Weights of a small CTC audio transcriber: soap at rate 0.0016.
Rows from block 9, named by matrix and row number. Rows with one number belong to one attention dimension. Each number is 200 + 40 x the weight over its row's rms, rounded and kept within 0 to 999. All counts start at 0. After the name is the row's rms in percent of the matrix's.
# q: attention query (model.blocks.9.attn.q.weight, 192x192), inputs 0-191
# k: attention key (model.blocks.9.attn.k.weight, 192x192), inputs 0-191
q.1,097,233,175,113,213,197,165,127,168,228,154,236,225,227,223,226,144,180,247,206,195,188,228,210,135,167,164,178,269,239,178,177,202,182,251,213,226,138,230,241,195,275,202,256,189,175,182,236,173,173,228,240,184,286,231,192,188,169,119,230,222,239,199,229,111,213,264,159,227,186,173,199,233,237,168,181,189,183,218,186,172,265,167,193,139,165,119,162,142,210,187,176,228,202,133,106,222,205,135,187,266,252,215,140,239,242,165,212,247,221,168,96,182,218,161,196,156,267,206,141,113,225,145,152,193,146,137,191,171,214,190,168,220,277,176,239,154,118,202,296,167,231,238,166,219,117,266,196,217,210,233,204,194,149,246,217,145,200,189,174,201,218,219,138,199,192,178,222,219,186,134,146,212,156,245,252,208,119,200,206,231,195,161,195,183,223,226,171,151,223,199,236,173
k.1,103,226,134,193,256,242,216,241,114,138,210,158,162,176,198,253,221,301,197,183,192,176,203,199,215,160,270,171,208,256,235,275,134,205,224,172,315,246,150,194,187,152,135,174,173,171,269,240,225,246,211,235,243,203,213,262,213,146,131,166,143,125,124,202,211,219,263,210,203,195,198,218,173,213,209,208,242,183,193,180,201,178,204,216,295,217,196,174,136,170,227,254,266,239,168,190,225,243,156,230,279,120,213,238,218,204,148,189,141,218,241,238,179,201,192,248,211,189,204,163,195,179,193,224,121,175,194,279,191,231,201,151,184,180,252,282,200,187,219,146,236,171,164,154,180,242,205,164,243,211,226,231,176,141,209,227,258,222,177,225,204,227,241,217,208,252,136,195,172,173,191,215,184,178,148,165,277,163,218,152,223,182,278,280,215,155,272,174,198,164,262,190,194
q.2,094,183,208,146,101,219,256,200,98,195,179,245,147,186,217,234,155,191,256,226,298,219,206,152,194,196,293,225,225,240,154,151,240,132,190,187,181,202,263,245,218,220,171,231,259,189,229,194,229,271,199,255,232,246,233,220,230,207,191,206,227,171,194,237,183,160,262,103,169,226,239,209,233,205,191,152,116,163,229,167,154,130,129,175,192,227,188,223,199,154,238,238,207,286,183,156,261,88,203,209,178,225,236,170,210,176,234,103,227,214,238,199,202,188,175,220,158,174,195,189,176,195,252,180,176,218,200,224,233,172,231,221,177,174,155,188,243,173,254,258,238,231,200,272,203,191,244,254,167,219,279,182,140,213,265,195,166,190,124,162,227,210,213,155,254,180,223,176,282,262,170,196,187,153,167,228,183,176,213,151,154,203,210,170,169,136,232,201,144,209,120,194,216
k.2,097,252,192,177,178,175,215,250,140,180,243,183,234,182,186,153,229,239,184,149,202,177,208,146,113,200,267,127,157,189,227,224,241,131,231,262,185,255,215,174,136,272,286,213,225,193,259,239,224,228,192,199,108,215,220,203,165,224,149,117,258,167,248,210,127,209,171,140,144,138,245,136,222,185,188,223,209,260,150,218,185,224,167,69,227,217,158,242,177,234,110,236,155,201,238,202,272,175,159,156,220,188,220,189,164,249,207,192,157,205,173,229,212,243,204,210,163,225,199,215,181,153,222,183,259,191,219,228,208,194,224,247,284,210,172,200,218,207,228,152,170,120,266,210,207,153,128,207,210,252,247,184,231,200,257,231,205,200,171,256,207,196,156,268,165,173,163,194,173,210,184,228,186,220,227,178,171,209,139,155,204,252,164,149,156,146,282,140,241,169,238,173,219
q.3,106,223,218,195,161,216,194,190,236,161,245,181,114,206,211,154,161,241,238,174,194,304,185,272,284,138,179,193,185,164,192,211,145,278,189,171,184,152,196,181,278,199,223,231,171,212,259,152,256,220,268,170,182,222,155,174,242,155,159,178,167,183,230,156,227,159,258,270,153,213,221,182,201,169,176,185,219,238,185,192,250,194,158,167,211,202,260,281,221,223,196,198,232,209,245,248,227,258,163,142,188,126,144,212,149,205,234,222,164,283,219,177,200,179,257,127,235,159,71,221,145,236,217,255,215,207,207,192,248,189,220,161,192,237,253,181,221,244,236,186,194,172,228,288,154,200,148,211,167,142,136,188,256,226,137,269,191,158,176,244,190,235,144,216,176,178,186,152,198,187,207,200,246,226,229,202,241,139,208,148,195,244,176,274,221,189,251,176,250,281,218,223,154
k.3,093,185,187,233,195,123,164,201,248,251,244,234,169,227,217,212,188,183,228,242,206,245,233,235,195,142,245,235,161,272,240,306,178,150,158,181,213,218,113,189,271,251,196,229,221,242,231,231,168,175,157,224,152,202,153,241,191,172,220,170,207,200,163,257,216,157,229,236,163,197,315,213,166,175,209,184,170,310,208,252,175,200,234,173,199,211,277,190,245,154,174,171,276,185,133,194,208,224,178,255,198,245,220,199,198,250,151,160,200,218,198,175,294,264,235,210,215,220,222,230,187,330,193,225,172,201,258,231,187,262,202,189,157,206,189,205,169,238,213,155,206,209,246,113,250,214,137,211,218,173,242,161,206,219,203,281,202,232,241,223,222,165,214,224,94,114,207,219,145,133,220,222,203,199,215,176,153,211,184,254,264,140,169,196,218,157,125,186,219,193,196,163,212
q.4,097,190,230,209,245,154,252,210,166,149,209,233,210,199,250,254,241,184,158,186,171,218,156,185,161,153,144,205,128,199,239,193,277,172,207,231,179,237,256,223,219,205,189,234,242,166,195,265,229,174,149,235,291,180,211,234,140,209,247,174,158,221,274,230,222,239,186,230,189,166,223,228,237,232,122,184,142,186,170,299,218,169,180,180,220,237,168,169,204,221,161,216,157,213,132,171,171,235,225,156,162,190,241,106,314,154,126,167,220,166,203,136,185,158,187,245,130,191,234,227,211,195,137,109,200,214,198,216,214,176,179,210,267,182,160,211,212,193,144,229,226,101,225,226,209,189,216,220,220,238,158,173,239,195,257,233,240,166,148,276,296,171,263,236,163,155,225,170,177,211,217,188,265,175,140,142,226,219,192,230,189,174,261,190,159,269,271,201,171,178,180,259,220
k.4,101,235,197,215,201,205,260,210,184,275,167,128,245,233,123,120,189,186,234,221,237,246,150,171,164,163,242,229,164,169,159,188,188,206,164,180,243,181,198,206,199,134,233,192,243,154,178,210,205,193,237,161,225,243,159,191,232,203,190,250,169,183,189,170,201,182,178,167,213,213,245,175,184,159,225,281,204,164,154,250,249,171,262,162,200,256,182,148,223,177,154,203,217,168,147,128,240,240,233,255,202,155,266,270,196,187,253,191,212,122,252,272,246,247,190,236,170,263,96,205,266,207,209,167,281,188,268,313,219,261,206,268,178,257,163,157,232,165,237,156,199,176,202,194,268,233,225,197,224,215,189,171,223,185,217,201,284,269,189,211,164,212,241,298,138,168,240,229,245,149,189,231,208,139,171,223,229,168,243,214,218,196,200,261,232,245,183,262,186,154,248,231,216
q.5,105,250,192,257,159,219,215,161,172,214,213,201,222,216,180,220,239,251,181,234,255,162,179,247,212,270,195,176,200,185,270,175,174,203,167,77,204,196,201,164,196,115,229,219,137,169,170,202,266,200,177,197,127,224,197,194,195,261,237,181,227,239,113,246,268,172,152,204,216,232,190,264,176,230,279,267,164,165,260,199,190,220,253,243,173,239,190,192,192,223,194,167,200,108,156,217,126,277,211,156,203,161,185,281,206,150,162,180,200,179,217,226,291,195,124,177,205,219,198,205,120,237,146,200,200,232,196,204,223,224,245,142,272,172,200,180,172,217,233,153,201,157,194,228,156,160,241,200,182,190,222,274,207,210,244,191,184,202,230,91,166,232,253,268,199,196,163,271,185,215,170,276,200,172,125,223,185,235,211,205,207,248,152,187,237,106,164,185,206,202,244,130,153
k.5,111,207,232,278,208,124,212,193,215,192,219,239,122,168,167,178,217,243,230,198,197,250,198,189,124,203,176,188,250,174,202,284,200,212,209,208,187,246,113,222,194,195,250,257,211,224,172,269,194,147,257,245,183,149,147,202,207,169,168,265,237,233,144,160,249,225,187,210,172,214,226,302,223,227,216,187,243,216,219,232,231,161,299,247,237,219,170,131,235,161,233,191,231,248,240,200,246,187,187,199,231,162,174,117,214,204,271,142,167,121,230,161,207,187,117,138,160,210,244,245,224,244,208,223,171,165,246,213,114,144,221,184,113,215,170,264,135,181,204,219,263,167,168,220,114,223,202,177,208,195,200,208,194,151,269,261,240,204,197,237,170,178,197,266,235,169,206,228,210,168,213,269,174,200,278,128,203,180,254,153,186,204,232,124,159,191,209,140,228,221,203,213,168
q.6,108,238,220,236,227,250,228,174,266,134,168,148,234,218,208,245,247,283,182,211,201,205,147,238,139,210,221,207,231,232,180,133,171,189,155,238,179,258,156,162,259,168,209,228,235,187,207,205,186,194,228,122,133,110,193,171,228,178,215,197,170,175,186,210,216,224,233,218,280,214,207,137,239,174,168,243,220,220,193,188,184,173,307,205,237,201,267,220,233,163,159,177,188,186,229,184,303,243,243,195,190,170,241,228,195,199,231,188,204,238,158,153,158,170,227,197,270,145,205,287,181,187,288,274,239,215,185,158,182,198,291,231,258,160,170,223,180,205,228,231,189,154,233,253,152,152,193,160,199,276,204,192,241,166,195,221,227,224,128,241,200,128,110,164,187,182,214,182,235,230,281,220,181,199,218,245,192,195,199,153,173,252,114,149,174,264,234,220,157,96,203,167,216
k.6,115,200,257,149,196,168,197,180,230,99,215,165,192,249,221,224,237,286,140,169,266,159,210,193,223,207,127,252,227,154,200,208,214,209,221,150,223,171,126,201,190,225,129,201,144,203,156,228,190,250,203,283,229,169,241,205,129,155,195,213,167,169,182,157,206,159,224,159,169,187,169,254,179,146,253,250,261,189,121,225,193,259,221,185,165,216,222,217,196,217,240,157,143,280,194,245,227,209,273,245,225,237,145,217,230,208,193,248,223,282,189,159,207,224,208,260,203,242,170,170,153,195,197,173,215,120,216,162,177,217,195,195,224,231,196,235,230,143,186,141,211,259,240,230,195,186,237,192,162,211,207,206,226,226,138,261,184,154,144,199,203,211,175,216,185,171,243,242,219,223,328,274,93,179,214,188,260,200,239,223,150,191,161,192,198,178,193,223,108,109,184,114,224
q.7,106,204,211,221,240,219,241,138,171,172,239,191,224,225,257,192,210,162,108,172,189,268,109,250,130,141,144,268,222,235,203,258,131,213,148,229,290,229,234,193,226,189,252,196,246,172,221,214,260,244,272,238,152,226,264,265,254,226,223,185,179,225,223,288,157,263,169,222,121,285,242,201,164,189,217,177,212,216,159,213,221,203,204,258,200,203,275,120,175,209,220,209,167,218,187,201,261,244,149,242,190,195,204,185,197,269,244,241,188,216,172,236,156,236,210,179,210,229,252,119,193,140,188,179,227,201,176,184,240,180,251,213,217,197,155,226,225,197,169,158,248,233,236,262,290,170,194,133,144,156,166,208,144,255,208,239,189,183,173,188,179,183,221,211,220,233,203,260,198,198,262,212,188,185,198,220,184,208,173,235,175,252,100,227,179,107,202,226,252,259,222,214,155
k.7,112,167,181,206,233,245,222,197,197,190,139,195,241,252,187,256,236,143,161,167,217,226,249,229,204,195,204,195,215,160,173,198,151,77,202,203,134,169,156,244,145,176,140,169,193,187,192,181,164,224,222,200,146,122,210,155,209,180,186,204,208,152,204,203,221,131,145,174,170,204,218,207,175,178,241,211,162,93,183,186,186,195,221,167,205,149,211,146,168,214,219,200,237,225,237,228,193,316,239,208,216,83,162,150,204,198,224,226,143,199,151,164,189,178,170,224,196,165,280,168,183,201,298,284,212,194,253,275,155,131,210,265,210,177,277,235,190,257,99,203,213,228,166,238,224,189,206,212,233,135,234,190,203,196,228,159,229,237,255,184,209,203,119,185,202,201,198,141,140,255,247,207,198,145,271,235,179,167,234,157,208,278,158,198,145,159,156,221,148,234,149,226,219
q.8,096,194,171,238,199,247,243,304,158,211,133,122,205,181,227,197,143,197,228,170,256,193,191,139,232,131,219,159,207,175,184,191,150,247,258,160,188,204,282,270,172,205,227,241,219,151,250,204,208,241,224,119,186,230,204,180,175,194,201,187,249,154,138,219,137,169,188,195,189,233,267,158,210,203,223,260,217,228,243,223,94,142,227,184,102,221,120,200,201,140,201,204,255,222,162,112,204,271,226,225,207,170,186,216,254,171,212,251,159,215,232,174,195,212,214,292,119,203,175,89,227,190,172,145,173,126,179,287,220,189,207,178,212,164,193,186,167,247,157,197,212,218,206,110,223,189,120,251,155,184,237,202,206,113,230,257,198,187,184,210,191,182,250,179,246,165,200,205,191,236,185,188,225,192,197,255,241,234,168,205,265,174,211,222,240,216,176,229,195,152,210,149,206
k.8,098,215,188,130,260,194,196,262,222,208,230,173,206,143,200,206,119,149,189,192,231,240,207,189,129,144,138,286,176,253,169,156,161,118,227,198,206,142,191,151,271,217,173,199,182,159,208,131,233,137,140,187,227,149,267,150,205,225,159,219,217,193,165,167,198,204,173,157,259,175,230,204,182,202,219,173,166,247,217,161,185,161,116,247,176,234,308,161,148,207,181,154,250,227,206,254,243,189,239,177,148,289,184,258,169,212,189,288,211,212,174,227,206,231,241,159,190,304,117,227,245,182,229,204,221,218,115,255,191,207,189,193,240,174,202,200,222,241,219,180,161,163,212,273,162,252,179,219,255,264,204,186,200,227,254,190,172,243,194,256,220,115,224,180,235,182,165,207,212,207,160,228,154,209,174,183,188,258,241,230,229,219,93,201,220,227,193,201,223,217,167,283,200
q.9,106,211,199,211,304,204,196,174,211,244,208,231,202,159,150,157,163,148,164,174,162,128,228,164,188,236,122,142,211,251,225,188,127,182,151,143,225,177,220,214,174,193,174,188,186,147,153,180,198,200,214,206,190,193,272,236,177,136,259,198,261,166,159,205,249,327,191,220,244,207,196,190,229,242,190,225,234,240,118,151,242,187,249,201,194,193,152,134,227,151,189,154,183,192,181,118,141,245,174,190,174,218,236,228,287,218,191,184,277,190,203,214,149,250,179,157,221,222,254,183,210,148,180,200,105,206,192,196,190,196,98,173,181,198,171,166,219,106,202,151,230,188,305,202,231,230,162,263,242,179,198,246,189,135,215,169,195,185,179,209,242,216,266,202,210,188,181,243,139,189,208,227,228,293,154,183,197,199,245,218,240,244,206,166,193,240,127,227,180,142,194,111,220
k.9,110,217,153,184,185,243,225,147,248,180,184,182,163,240,208,233,202,212,152,216,189,243,156,232,222,211,217,247,160,240,203,251,212,148,195,223,212,245,203,215,243,133,95,164,257,234,163,256,173,207,190,119,243,162,205,196,207,206,203,112,149,176,246,221,145,255,211,172,186,231,256,145,227,197,185,237,164,135,184,205,196,257,207,156,175,158,175,250,197,277,176,220,179,175,212,225,178,301,159,204,324,121,139,220,264,247,156,191,243,203,141,203,170,180,172,236,192,197,206,219,240,207,213,155,248,261,218,171,173,237,234,234,180,176,215,173,186,252,126,219,60,213,252,170,160,180,165,206,154,205,178,205,152,235,147,225,158,184,214,225,200,172,149,137,149,232,254,209,248,216,207,177,275,214,301,147,254,224,229,168,147,163,201,276,218,195,178,230,183,197,201,231,220
q.10,103,189,203,216,230,153,334,217,173,172,248,275,212,219,249,176,205,153,177,248,245,228,233,167,177,164,192,209,271,235,217,187,246,176,164,174,92,180,248,172,194,196,93,190,223,203,182,165,162,103,175,146,215,226,225,190,164,191,181,201,239,219,176,182,204,280,121,152,256,202,224,247,169,241,241,197,196,227,130,139,172,188,253,106,148,189,163,137,129,202,206,150,225,183,201,138,233,223,240,220,204,234,243,242,288,190,144,221,167,145,141,256,181,190,105,262,176,226,199,256,217,214,146,185,175,175,190,208,234,160,189,200,259,191,211,147,214,154,234,247,210,190,234,242,214,245,220,264,216,259,199,230,155,171,262,252,180,206,205,236,216,206,221,139,205,170,126,172,198,172,191,162,231,217,187,180,162,177,250,147,214,184,165,171,179,153,158,261,232,206,165,169,229
k.10,092,234,246,147,200,187,233,230,248,178,172,234,204,193,283,187,169,253,185,200,272,268,212,214,217,188,137,130,196,164,236,207,219,104,223,178,196,192,168,239,253,182,114,137,184,135,253,242,150,174,302,261,203,247,196,194,220,204,196,181,243,174,219,234,153,249,187,184,153,145,219,158,182,132,217,224,181,255,177,205,196,204,159,163,185,171,174,164,193,195,224,212,200,192,195,243,184,242,188,178,207,112,211,178,190,157,175,140,169,151,193,245,245,244,229,242,209,209,210,186,197,221,192,178,235,203,272,231,136,192,192,185,194,164,235,149,157,131,151,207,162,263,222,216,197,235,175,184,145,214,210,210,211,258,193,128,253,247,290,280,224,241,234,229,134,240,260,203,236,249,217,176,234,197,174,149,156,153,275,166,159,157,157,142,244,148,184,153,169,316,182,126,150
q.11,083,191,181,190,197,194,237,274,261,180,228,235,216,168,148,163,243,271,215,170,310,165,180,214,194,147,177,207,227,148,214,195,221,204,180,230,227,196,223,234,252,213,179,179,126,208,119,232,155,288,148,142,225,283,225,203,227,207,151,212,196,222,200,197,235,235,207,204,197,166,221,174,138,172,143,177,137,178,267,187,168,235,170,169,148,261,198,160,277,176,192,173,226,197,258,85,226,178,257,156,169,281,189,222,265,201,284,250,157,241,157,187,241,217,190,254,189,203,233,186,188,224,231,145,242,241,202,205,224,154,189,185,210,203,134,182,126,221,180,131,343,218,220,194,212,177,203,194,139,263,176,170,247,200,186,210,180,207,188,252,209,212,185,144,195,172,208,279,178,143,157,140,209,190,150,218,219,146,208,263,163,187,182,172,224,221,173,159,256,231,215,272,161
k.11,093,242,168,237,293,169,136,196,229,192,206,198,179,227,213,247,246,158,203,177,215,277,192,168,212,169,163,168,177,272,142,186,207,243,195,241,188,205,230,248,215,132,228,205,205,250,227,196,244,241,115,230,232,238,191,198,180,182,160,166,156,259,229,248,203,207,213,164,198,207,254,209,257,245,239,120,207,230,149,194,191,186,198,166,241,267,170,162,270,121,207,290,255,235,190,142,193,237,203,204,188,215,178,169,179,184,129,200,178,210,193,132,215,231,153,183,207,200,238,173,326,206,197,207,162,141,232,209,151,196,250,186,213,208,183,152,100,174,260,192,261,168,178,100,261,144,164,185,159,201,208,156,235,205,211,157,256,187,226,252,112,151,242,256,192,196,210,163,215,115,169,230,156,215,182,192,223,244,135,219,160,250,247,156,173,213,202,195,93,189,239,191,187
q.12,101,124,243,191,219,155,174,193,158,227,262,258,213,199,141,186,262,196,260,194,202,242,147,162,204,188,186,235,130,194,262,232,182,270,254,224,152,187,183,184,159,162,200,227,218,187,170,152,195,239,222,190,100,272,207,159,147,230,213,186,227,251,247,172,180,158,201,252,142,243,132,280,155,211,192,194,251,227,129,93,246,178,167,270,179,181,128,211,160,214,202,136,239,131,183,187,201,235,215,152,170,236,148,214,249,233,216,228,136,234,209,170,188,258,155,183,208,221,206,179,190,187,175,167,243,246,180,176,213,127,146,138,146,255,233,201,227,154,226,253,205,144,260,212,272,167,198,230,185,178,199,254,238,196,150,203,217,235,250,202,216,209,207,199,243,151,180,210,208,173,240,177,222,286,180,192,294,108,170,145,256,270,236,194,213,202,207,129,188,183,196,237,190
k.12,099,224,180,252,198,210,250,221,200,229,128,202,198,253,161,200,244,211,210,247,205,252,171,155,151,215,212,183,134,242,116,147,250,115,187,178,175,185,177,150,186,158,156,211,204,166,247,151,175,125,215,236,187,155,175,168,207,209,192,166,206,172,249,215,253,200,197,254,214,195,123,186,150,253,161,218,113,170,143,201,186,182,206,188,239,154,179,189,212,192,231,223,197,158,206,98,150,166,218,192,236,177,239,115,162,241,288,190,126,151,190,183,259,219,224,195,221,240,214,220,317,160,218,177,214,274,228,248,242,175,173,250,194,279,188,145,207,236,185,163,203,165,173,196,221,196,221,221,178,157,156,241,191,194,117,96,196,150,231,198,214,188,244,271,141,161,174,228,142,224,151,171,164,261,257,248,98,196,267,239,190,172,215,166,211,212,256,194,200,211,236,236,178
q.13,103,173,240,184,191,174,188,158,154,202,168,218,193,145,169,238,234,178,193,183,186,151,208,235,186,238,229,213,228,160,188,130,264,218,162,184,261,234,251,166,198,182,185,237,172,225,229,189,212,242,199,224,233,181,218,269,197,203,232,296,211,199,221,206,228,162,138,172,246,120,240,231,201,151,210,189,131,147,178,260,237,277,204,158,166,220,279,177,234,191,218,184,87,233,216,201,215,152,223,203,209,209,161,230,216,224,243,195,285,209,181,157,126,117,158,186,199,167,240,159,120,165,257,265,164,258,186,272,203,170,163,165,263,220,191,137,175,159,183,199,166,126,211,228,190,230,230,241,105,227,222,161,120,203,201,124,204,172,257,171,221,150,212,199,216,149,270,183,149,212,199,307,191,201,167,209,249,198,132,186,217,173,196,103,255,190,181,163,213,207,173,272,238
k.13,111,206,209,247,264,179,89,173,187,233,195,247,153,242,217,214,215,167,296,175,233,185,259,215,162,210,287,98,252,215,161,173,239,264,164,188,281,246,210,188,213,195,219,147,149,166,252,184,252,250,198,207,168,191,131,134,218,229,161,228,188,145,126,172,193,103,196,124,173,230,197,211,204,219,179,203,238,259,196,207,212,182,263,171,221,195,190,232,180,177,196,230,101,185,198,201,219,214,184,207,247,218,232,253,180,200,251,113,252,245,199,238,203,178,224,240,164,203,209,251,224,203,202,202,204,152,203,215,181,210,247,202,205,233,170,141,246,249,129,212,151,253,239,215,201,183,225,155,212,110,259,213,242,146,225,204,164,170,177,259,262,138,181,169,197,159,108,190,278,230,199,189,260,191,212,189,170,212,178,253,153,126,202,234,187,137,174,213,235,131,242,191,163
q.14,100,192,189,156,221,187,228,193,233,212,270,240,193,283,181,222,177,226,187,250,120,292,133,151,215,161,181,139,249,161,151,180,162,229,227,224,173,208,156,205,222,195,159,167,214,241,168,210,287,225,281,191,134,123,301,230,216,180,181,157,226,160,109,203,234,174,228,191,219,126,255,209,200,171,242,235,226,183,241,159,158,137,195,124,164,190,228,216,186,263,140,84,192,127,214,226,208,295,162,240,201,194,288,211,157,180,170,226,232,223,181,216,168,163,225,236,185,227,197,141,176,164,167,179,260,145,141,151,191,215,191,191,290,247,219,170,193,154,146,208,219,167,248,163,203,225,205,228,148,164,210,212,201,243,219,202,230,201,197,190,158,241,138,252,232,202,215,173,182,216,142,139,207,223,174,195,204,245,269,198,243,247,238,273,211,141,225,192,211,167,185,188,217
k.14,106,209,255,182,225,207,202,170,140,207,171,203,162,217,164,214,157,174,176,149,219,210,270,230,161,120,197,188,218,160,185,293,227,101,178,151,180,178,221,199,211,205,227,245,217,230,153,290,167,172,229,195,197,165,217,194,190,113,227,173,185,201,186,234,198,199,216,177,160,210,166,224,218,157,161,218,265,188,208,214,142,260,229,184,310,180,279,241,279,324,182,242,230,158,201,149,262,254,214,203,194,202,148,215,255,234,228,140,289,170,201,162,208,112,229,179,243,257,206,264,251,179,177,225,174,159,230,245,245,172,147,178,198,199,197,240,242,194,198,145,240,147,204,198,223,235,121,131,129,225,218,242,170,252,232,190,225,193,205,226,203,212,185,178,262,209,218,246,186,175,216,227,175,174,150,184,180,183,235,125,245,166,211,176,130,190,247,176,176,292,173,145,260
q.15,099,200,242,162,203,109,104,163,117,157,207,243,187,187,169,199,201,217,190,193,216,231,140,275,171,186,173,187,156,192,159,194,218,233,224,252,214,212,140,162,241,113,204,158,134,207,218,226,243,230,262,172,163,231,218,234,190,213,183,125,149,162,170,197,184,150,150,159,109,138,194,128,211,180,250,217,211,154,166,195,219,262,233,227,193,170,218,192,210,195,226,228,241,162,239,291,225,245,174,142,212,155,233,229,183,189,141,229,233,226,204,161,198,218,204,178,200,123,170,205,164,239,192,174,216,161,180,266,187,241,154,195,236,272,233,228,205,179,198,198,201,199,177,192,285,224,215,248,109,230,137,124,213,217,230,273,197,220,258,168,216,232,190,291,132,176,249,160,227,224,164,207,134,195,127,147,124,180,210,203,140,250,238,210,220,186,154,259,177,244,123,206,161
k.15,108,162,156,219,223,183,204,149,239,211,148,191,194,221,233,163,214,232,156,228,173,169,229,292,220,217,211,165,212,230,180,161,173,168,178,287,153,219,195,153,194,140,188,273,195,233,226,265,222,178,170,191,125,137,213,225,207,162,208,182,221,255,226,275,220,171,268,211,200,206,185,199,192,158,180,163,184,245,244,229,185,170,270,216,139,175,217,170,210,214,160,90,254,205,205,174,202,220,190,204,354,200,202,277,256,180,211,270,243,200,232,168,223,165,183,246,122,258,192,231,204,273,128,262,174,284,217,173,207,240,149,194,156,262,189,263,161,225,155,230,183,145,254,304,237,216,249,149,183,174,149,204,194,261,258,260,208,161,154,222,227,200,228,195,222,164,243,151,139,205,248,239,203,158,217,195,224,249,263,225,184,203,157,205,144,218,211,183,212,190,214,166,213
q.16,106,189,200,195,260,267,303,199,203,161,216,228,204,217,193,184,162,236,134,198,176,201,194,174,241,208,189,221,238,260,195,211,166,144,173,196,256,175,242,296,166,173,178,201,225,140,177,168,245,259,120,247,273,242,266,202,144,229,250,241,169,243,153,147,234,225,211,224,172,202,238,236,97,221,197,142,243,154,171,232,244,218,163,216,196,197,174,170,179,194,201,264,209,184,161,243,122,249,223,216,171,230,278,214,206,187,181,192,251,215,276,235,175,256,278,198,320,208,198,207,126,243,166,275,185,147,149,190,185,180,191,195,162,194,212,192,218,113,297,277,202,169,242,275,242,136,195,187,202,226,216,156,213,153,147,238,198,248,174,145,246,173,179,157,167,237,238,150,187,172,210,212,163,212,184,219,196,185,195,252,200,210,214,180,227,233,236,201,206,278,189,184,136
k.16,090,190,172,290,267,286,203,182,188,270,232,216,142,180,219,174,88,241,197,218,264,205,239,228,170,177,223,279,177,153,198,188,266,205,165,206,278,163,216,205,189,224,206,231,179,251,195,215,154,176,208,245,259,160,179,191,183,238,180,176,164,188,252,228,224,199,196,181,131,255,225,262,250,206,188,249,210,197,224,157,147,176,154,242,128,217,180,253,233,207,182,123,215,224,227,219,179,130,173,115,173,265,252,243,217,282,250,278,229,219,142,146,203,176,184,179,164,182,195,265,182,280,224,280,280,155,193,242,208,178,232,138,176,214,156,206,147,165,195,134,213,173,181,197,199,215,261,237,114,162,216,225,196,135,217,239,159,202,217,240,192,181,186,206,225,192,180,206,165,265,129,185,154,247,272,197,189,141,220,200,196,188,212,188,233,232,229,150,148,161,234,152,162
q.17,099,142,225,259,213,227,175,245,246,175,249,242,158,176,201,231,151,189,197,235,234,252,282,216,159,212,207,159,137,135,272,123,146,146,193,204,211,197,143,263,215,183,240,260,198,205,251,207,205,175,208,177,259,177,243,182,149,195,249,217,230,224,160,280,143,181,222,214,205,209,286,155,225,176,179,240,134,245,270,252,195,221,180,223,232,211,178,205,186,199,143,97,289,224,228,171,181,212,272,235,202,210,159,270,235,174,206,120,115,243,107,196,155,178,154,220,180,277,290,213,214,211,257,149,233,226,178,228,191,190,218,177,170,138,228,208,176,239,221,167,167,233,219,228,205,232,192,163,161,248,133,220,215,196,212,227,139,180,173,222,195,166,261,195,193,181,167,188,207,159,259,162,237,205,233,180,181,204,170,255,261,141,209,228,184,291,170,187,131,216,144,218,212
k.17,105,231,283,141,170,185,243,177,212,244,260,234,177,264,147,229,150,166,222,228,188,228,235,253,127,201,200,187,209,170,251,56,188,214,178,280,192,216,156,164,222,179,205,185,134,228,164,211,226,245,184,159,148,165,179,163,184,197,199,138,187,120,202,164,223,221,225,211,188,202,217,218,216,189,185,173,233,225,204,192,186,254,227,199,176,252,177,230,259,117,169,223,142,151,199,185,190,233,217,242,156,227,203,179,164,257,226,188,187,195,296,93,237,192,280,134,182,209,167,239,173,211,196,234,212,194,257,154,286,210,195,150,225,156,202,221,204,240,155,269,126,166,206,151,218,252,224,164,215,198,242,145,240,134,246,256,157,125,177,228,234,208,228,182,110,220,275,200,186,221,214,199,206,203,287,172,214,181,154,216,167,193,205,256,252,144,171,120,235,194,165,187,207
q.18,107,203,245,147,166,181,218,193,176,200,201,228,190,260,248,178,261,175,161,235,229,208,245,257,182,140,201,220,216,198,138,204,170,266,181,236,161,150,174,304,285,199,247,277,204,218,234,173,192,189,203,232,167,234,212,200,181,176,249,159,209,223,235,178,274,246,177,170,175,164,172,169,216,201,196,176,206,227,247,188,124,196,163,241,202,179,237,160,154,244,156,140,196,182,174,130,173,287,222,203,217,182,164,228,200,238,274,261,204,167,148,174,232,147,219,198,230,268,236,141,269,111,209,266,188,254,289,310,164,211,188,286,198,180,266,249,234,210,209,103,193,233,201,213,148,134,215,203,201,200,167,229,228,165,203,181,216,198,228,284,194,211,180,170,181,197,225,186,179,240,238,215,206,284,210,174,236,274,202,245,161,230,283,173,248,270,194,191,237,139,177,183,185
k.18,091,176,190,174,209,204,172,159,215,212,220,285,200,221,221,245,218,162,133,270,235,254,136,214,234,223,158,206,206,201,219,172,152,174,128,269,206,156,173,199,243,230,144,168,172,207,172,221,206,222,162,82,173,152,164,239,248,255,201,201,258,214,155,212,210,175,186,211,260,294,191,210,188,229,160,231,175,146,292,256,229,215,191,202,207,233,231,256,195,136,175,120,160,143,173,115,272,274,232,180,206,154,208,181,157,233,236,202,129,231,218,231,234,301,152,220,180,184,245,202,217,204,264,209,228,296,246,201,179,217,196,231,170,214,169,210,166,241,163,234,183,186,153,200,152,177,257,244,230,183,203,189,209,146,202,148,268,191,239,170,183,291,207,196,168,189,172,177,247,243,232,251,277,212,229,236,209,234,251,263,210,113,200,264,168,236,166,218,215,192,150,231,212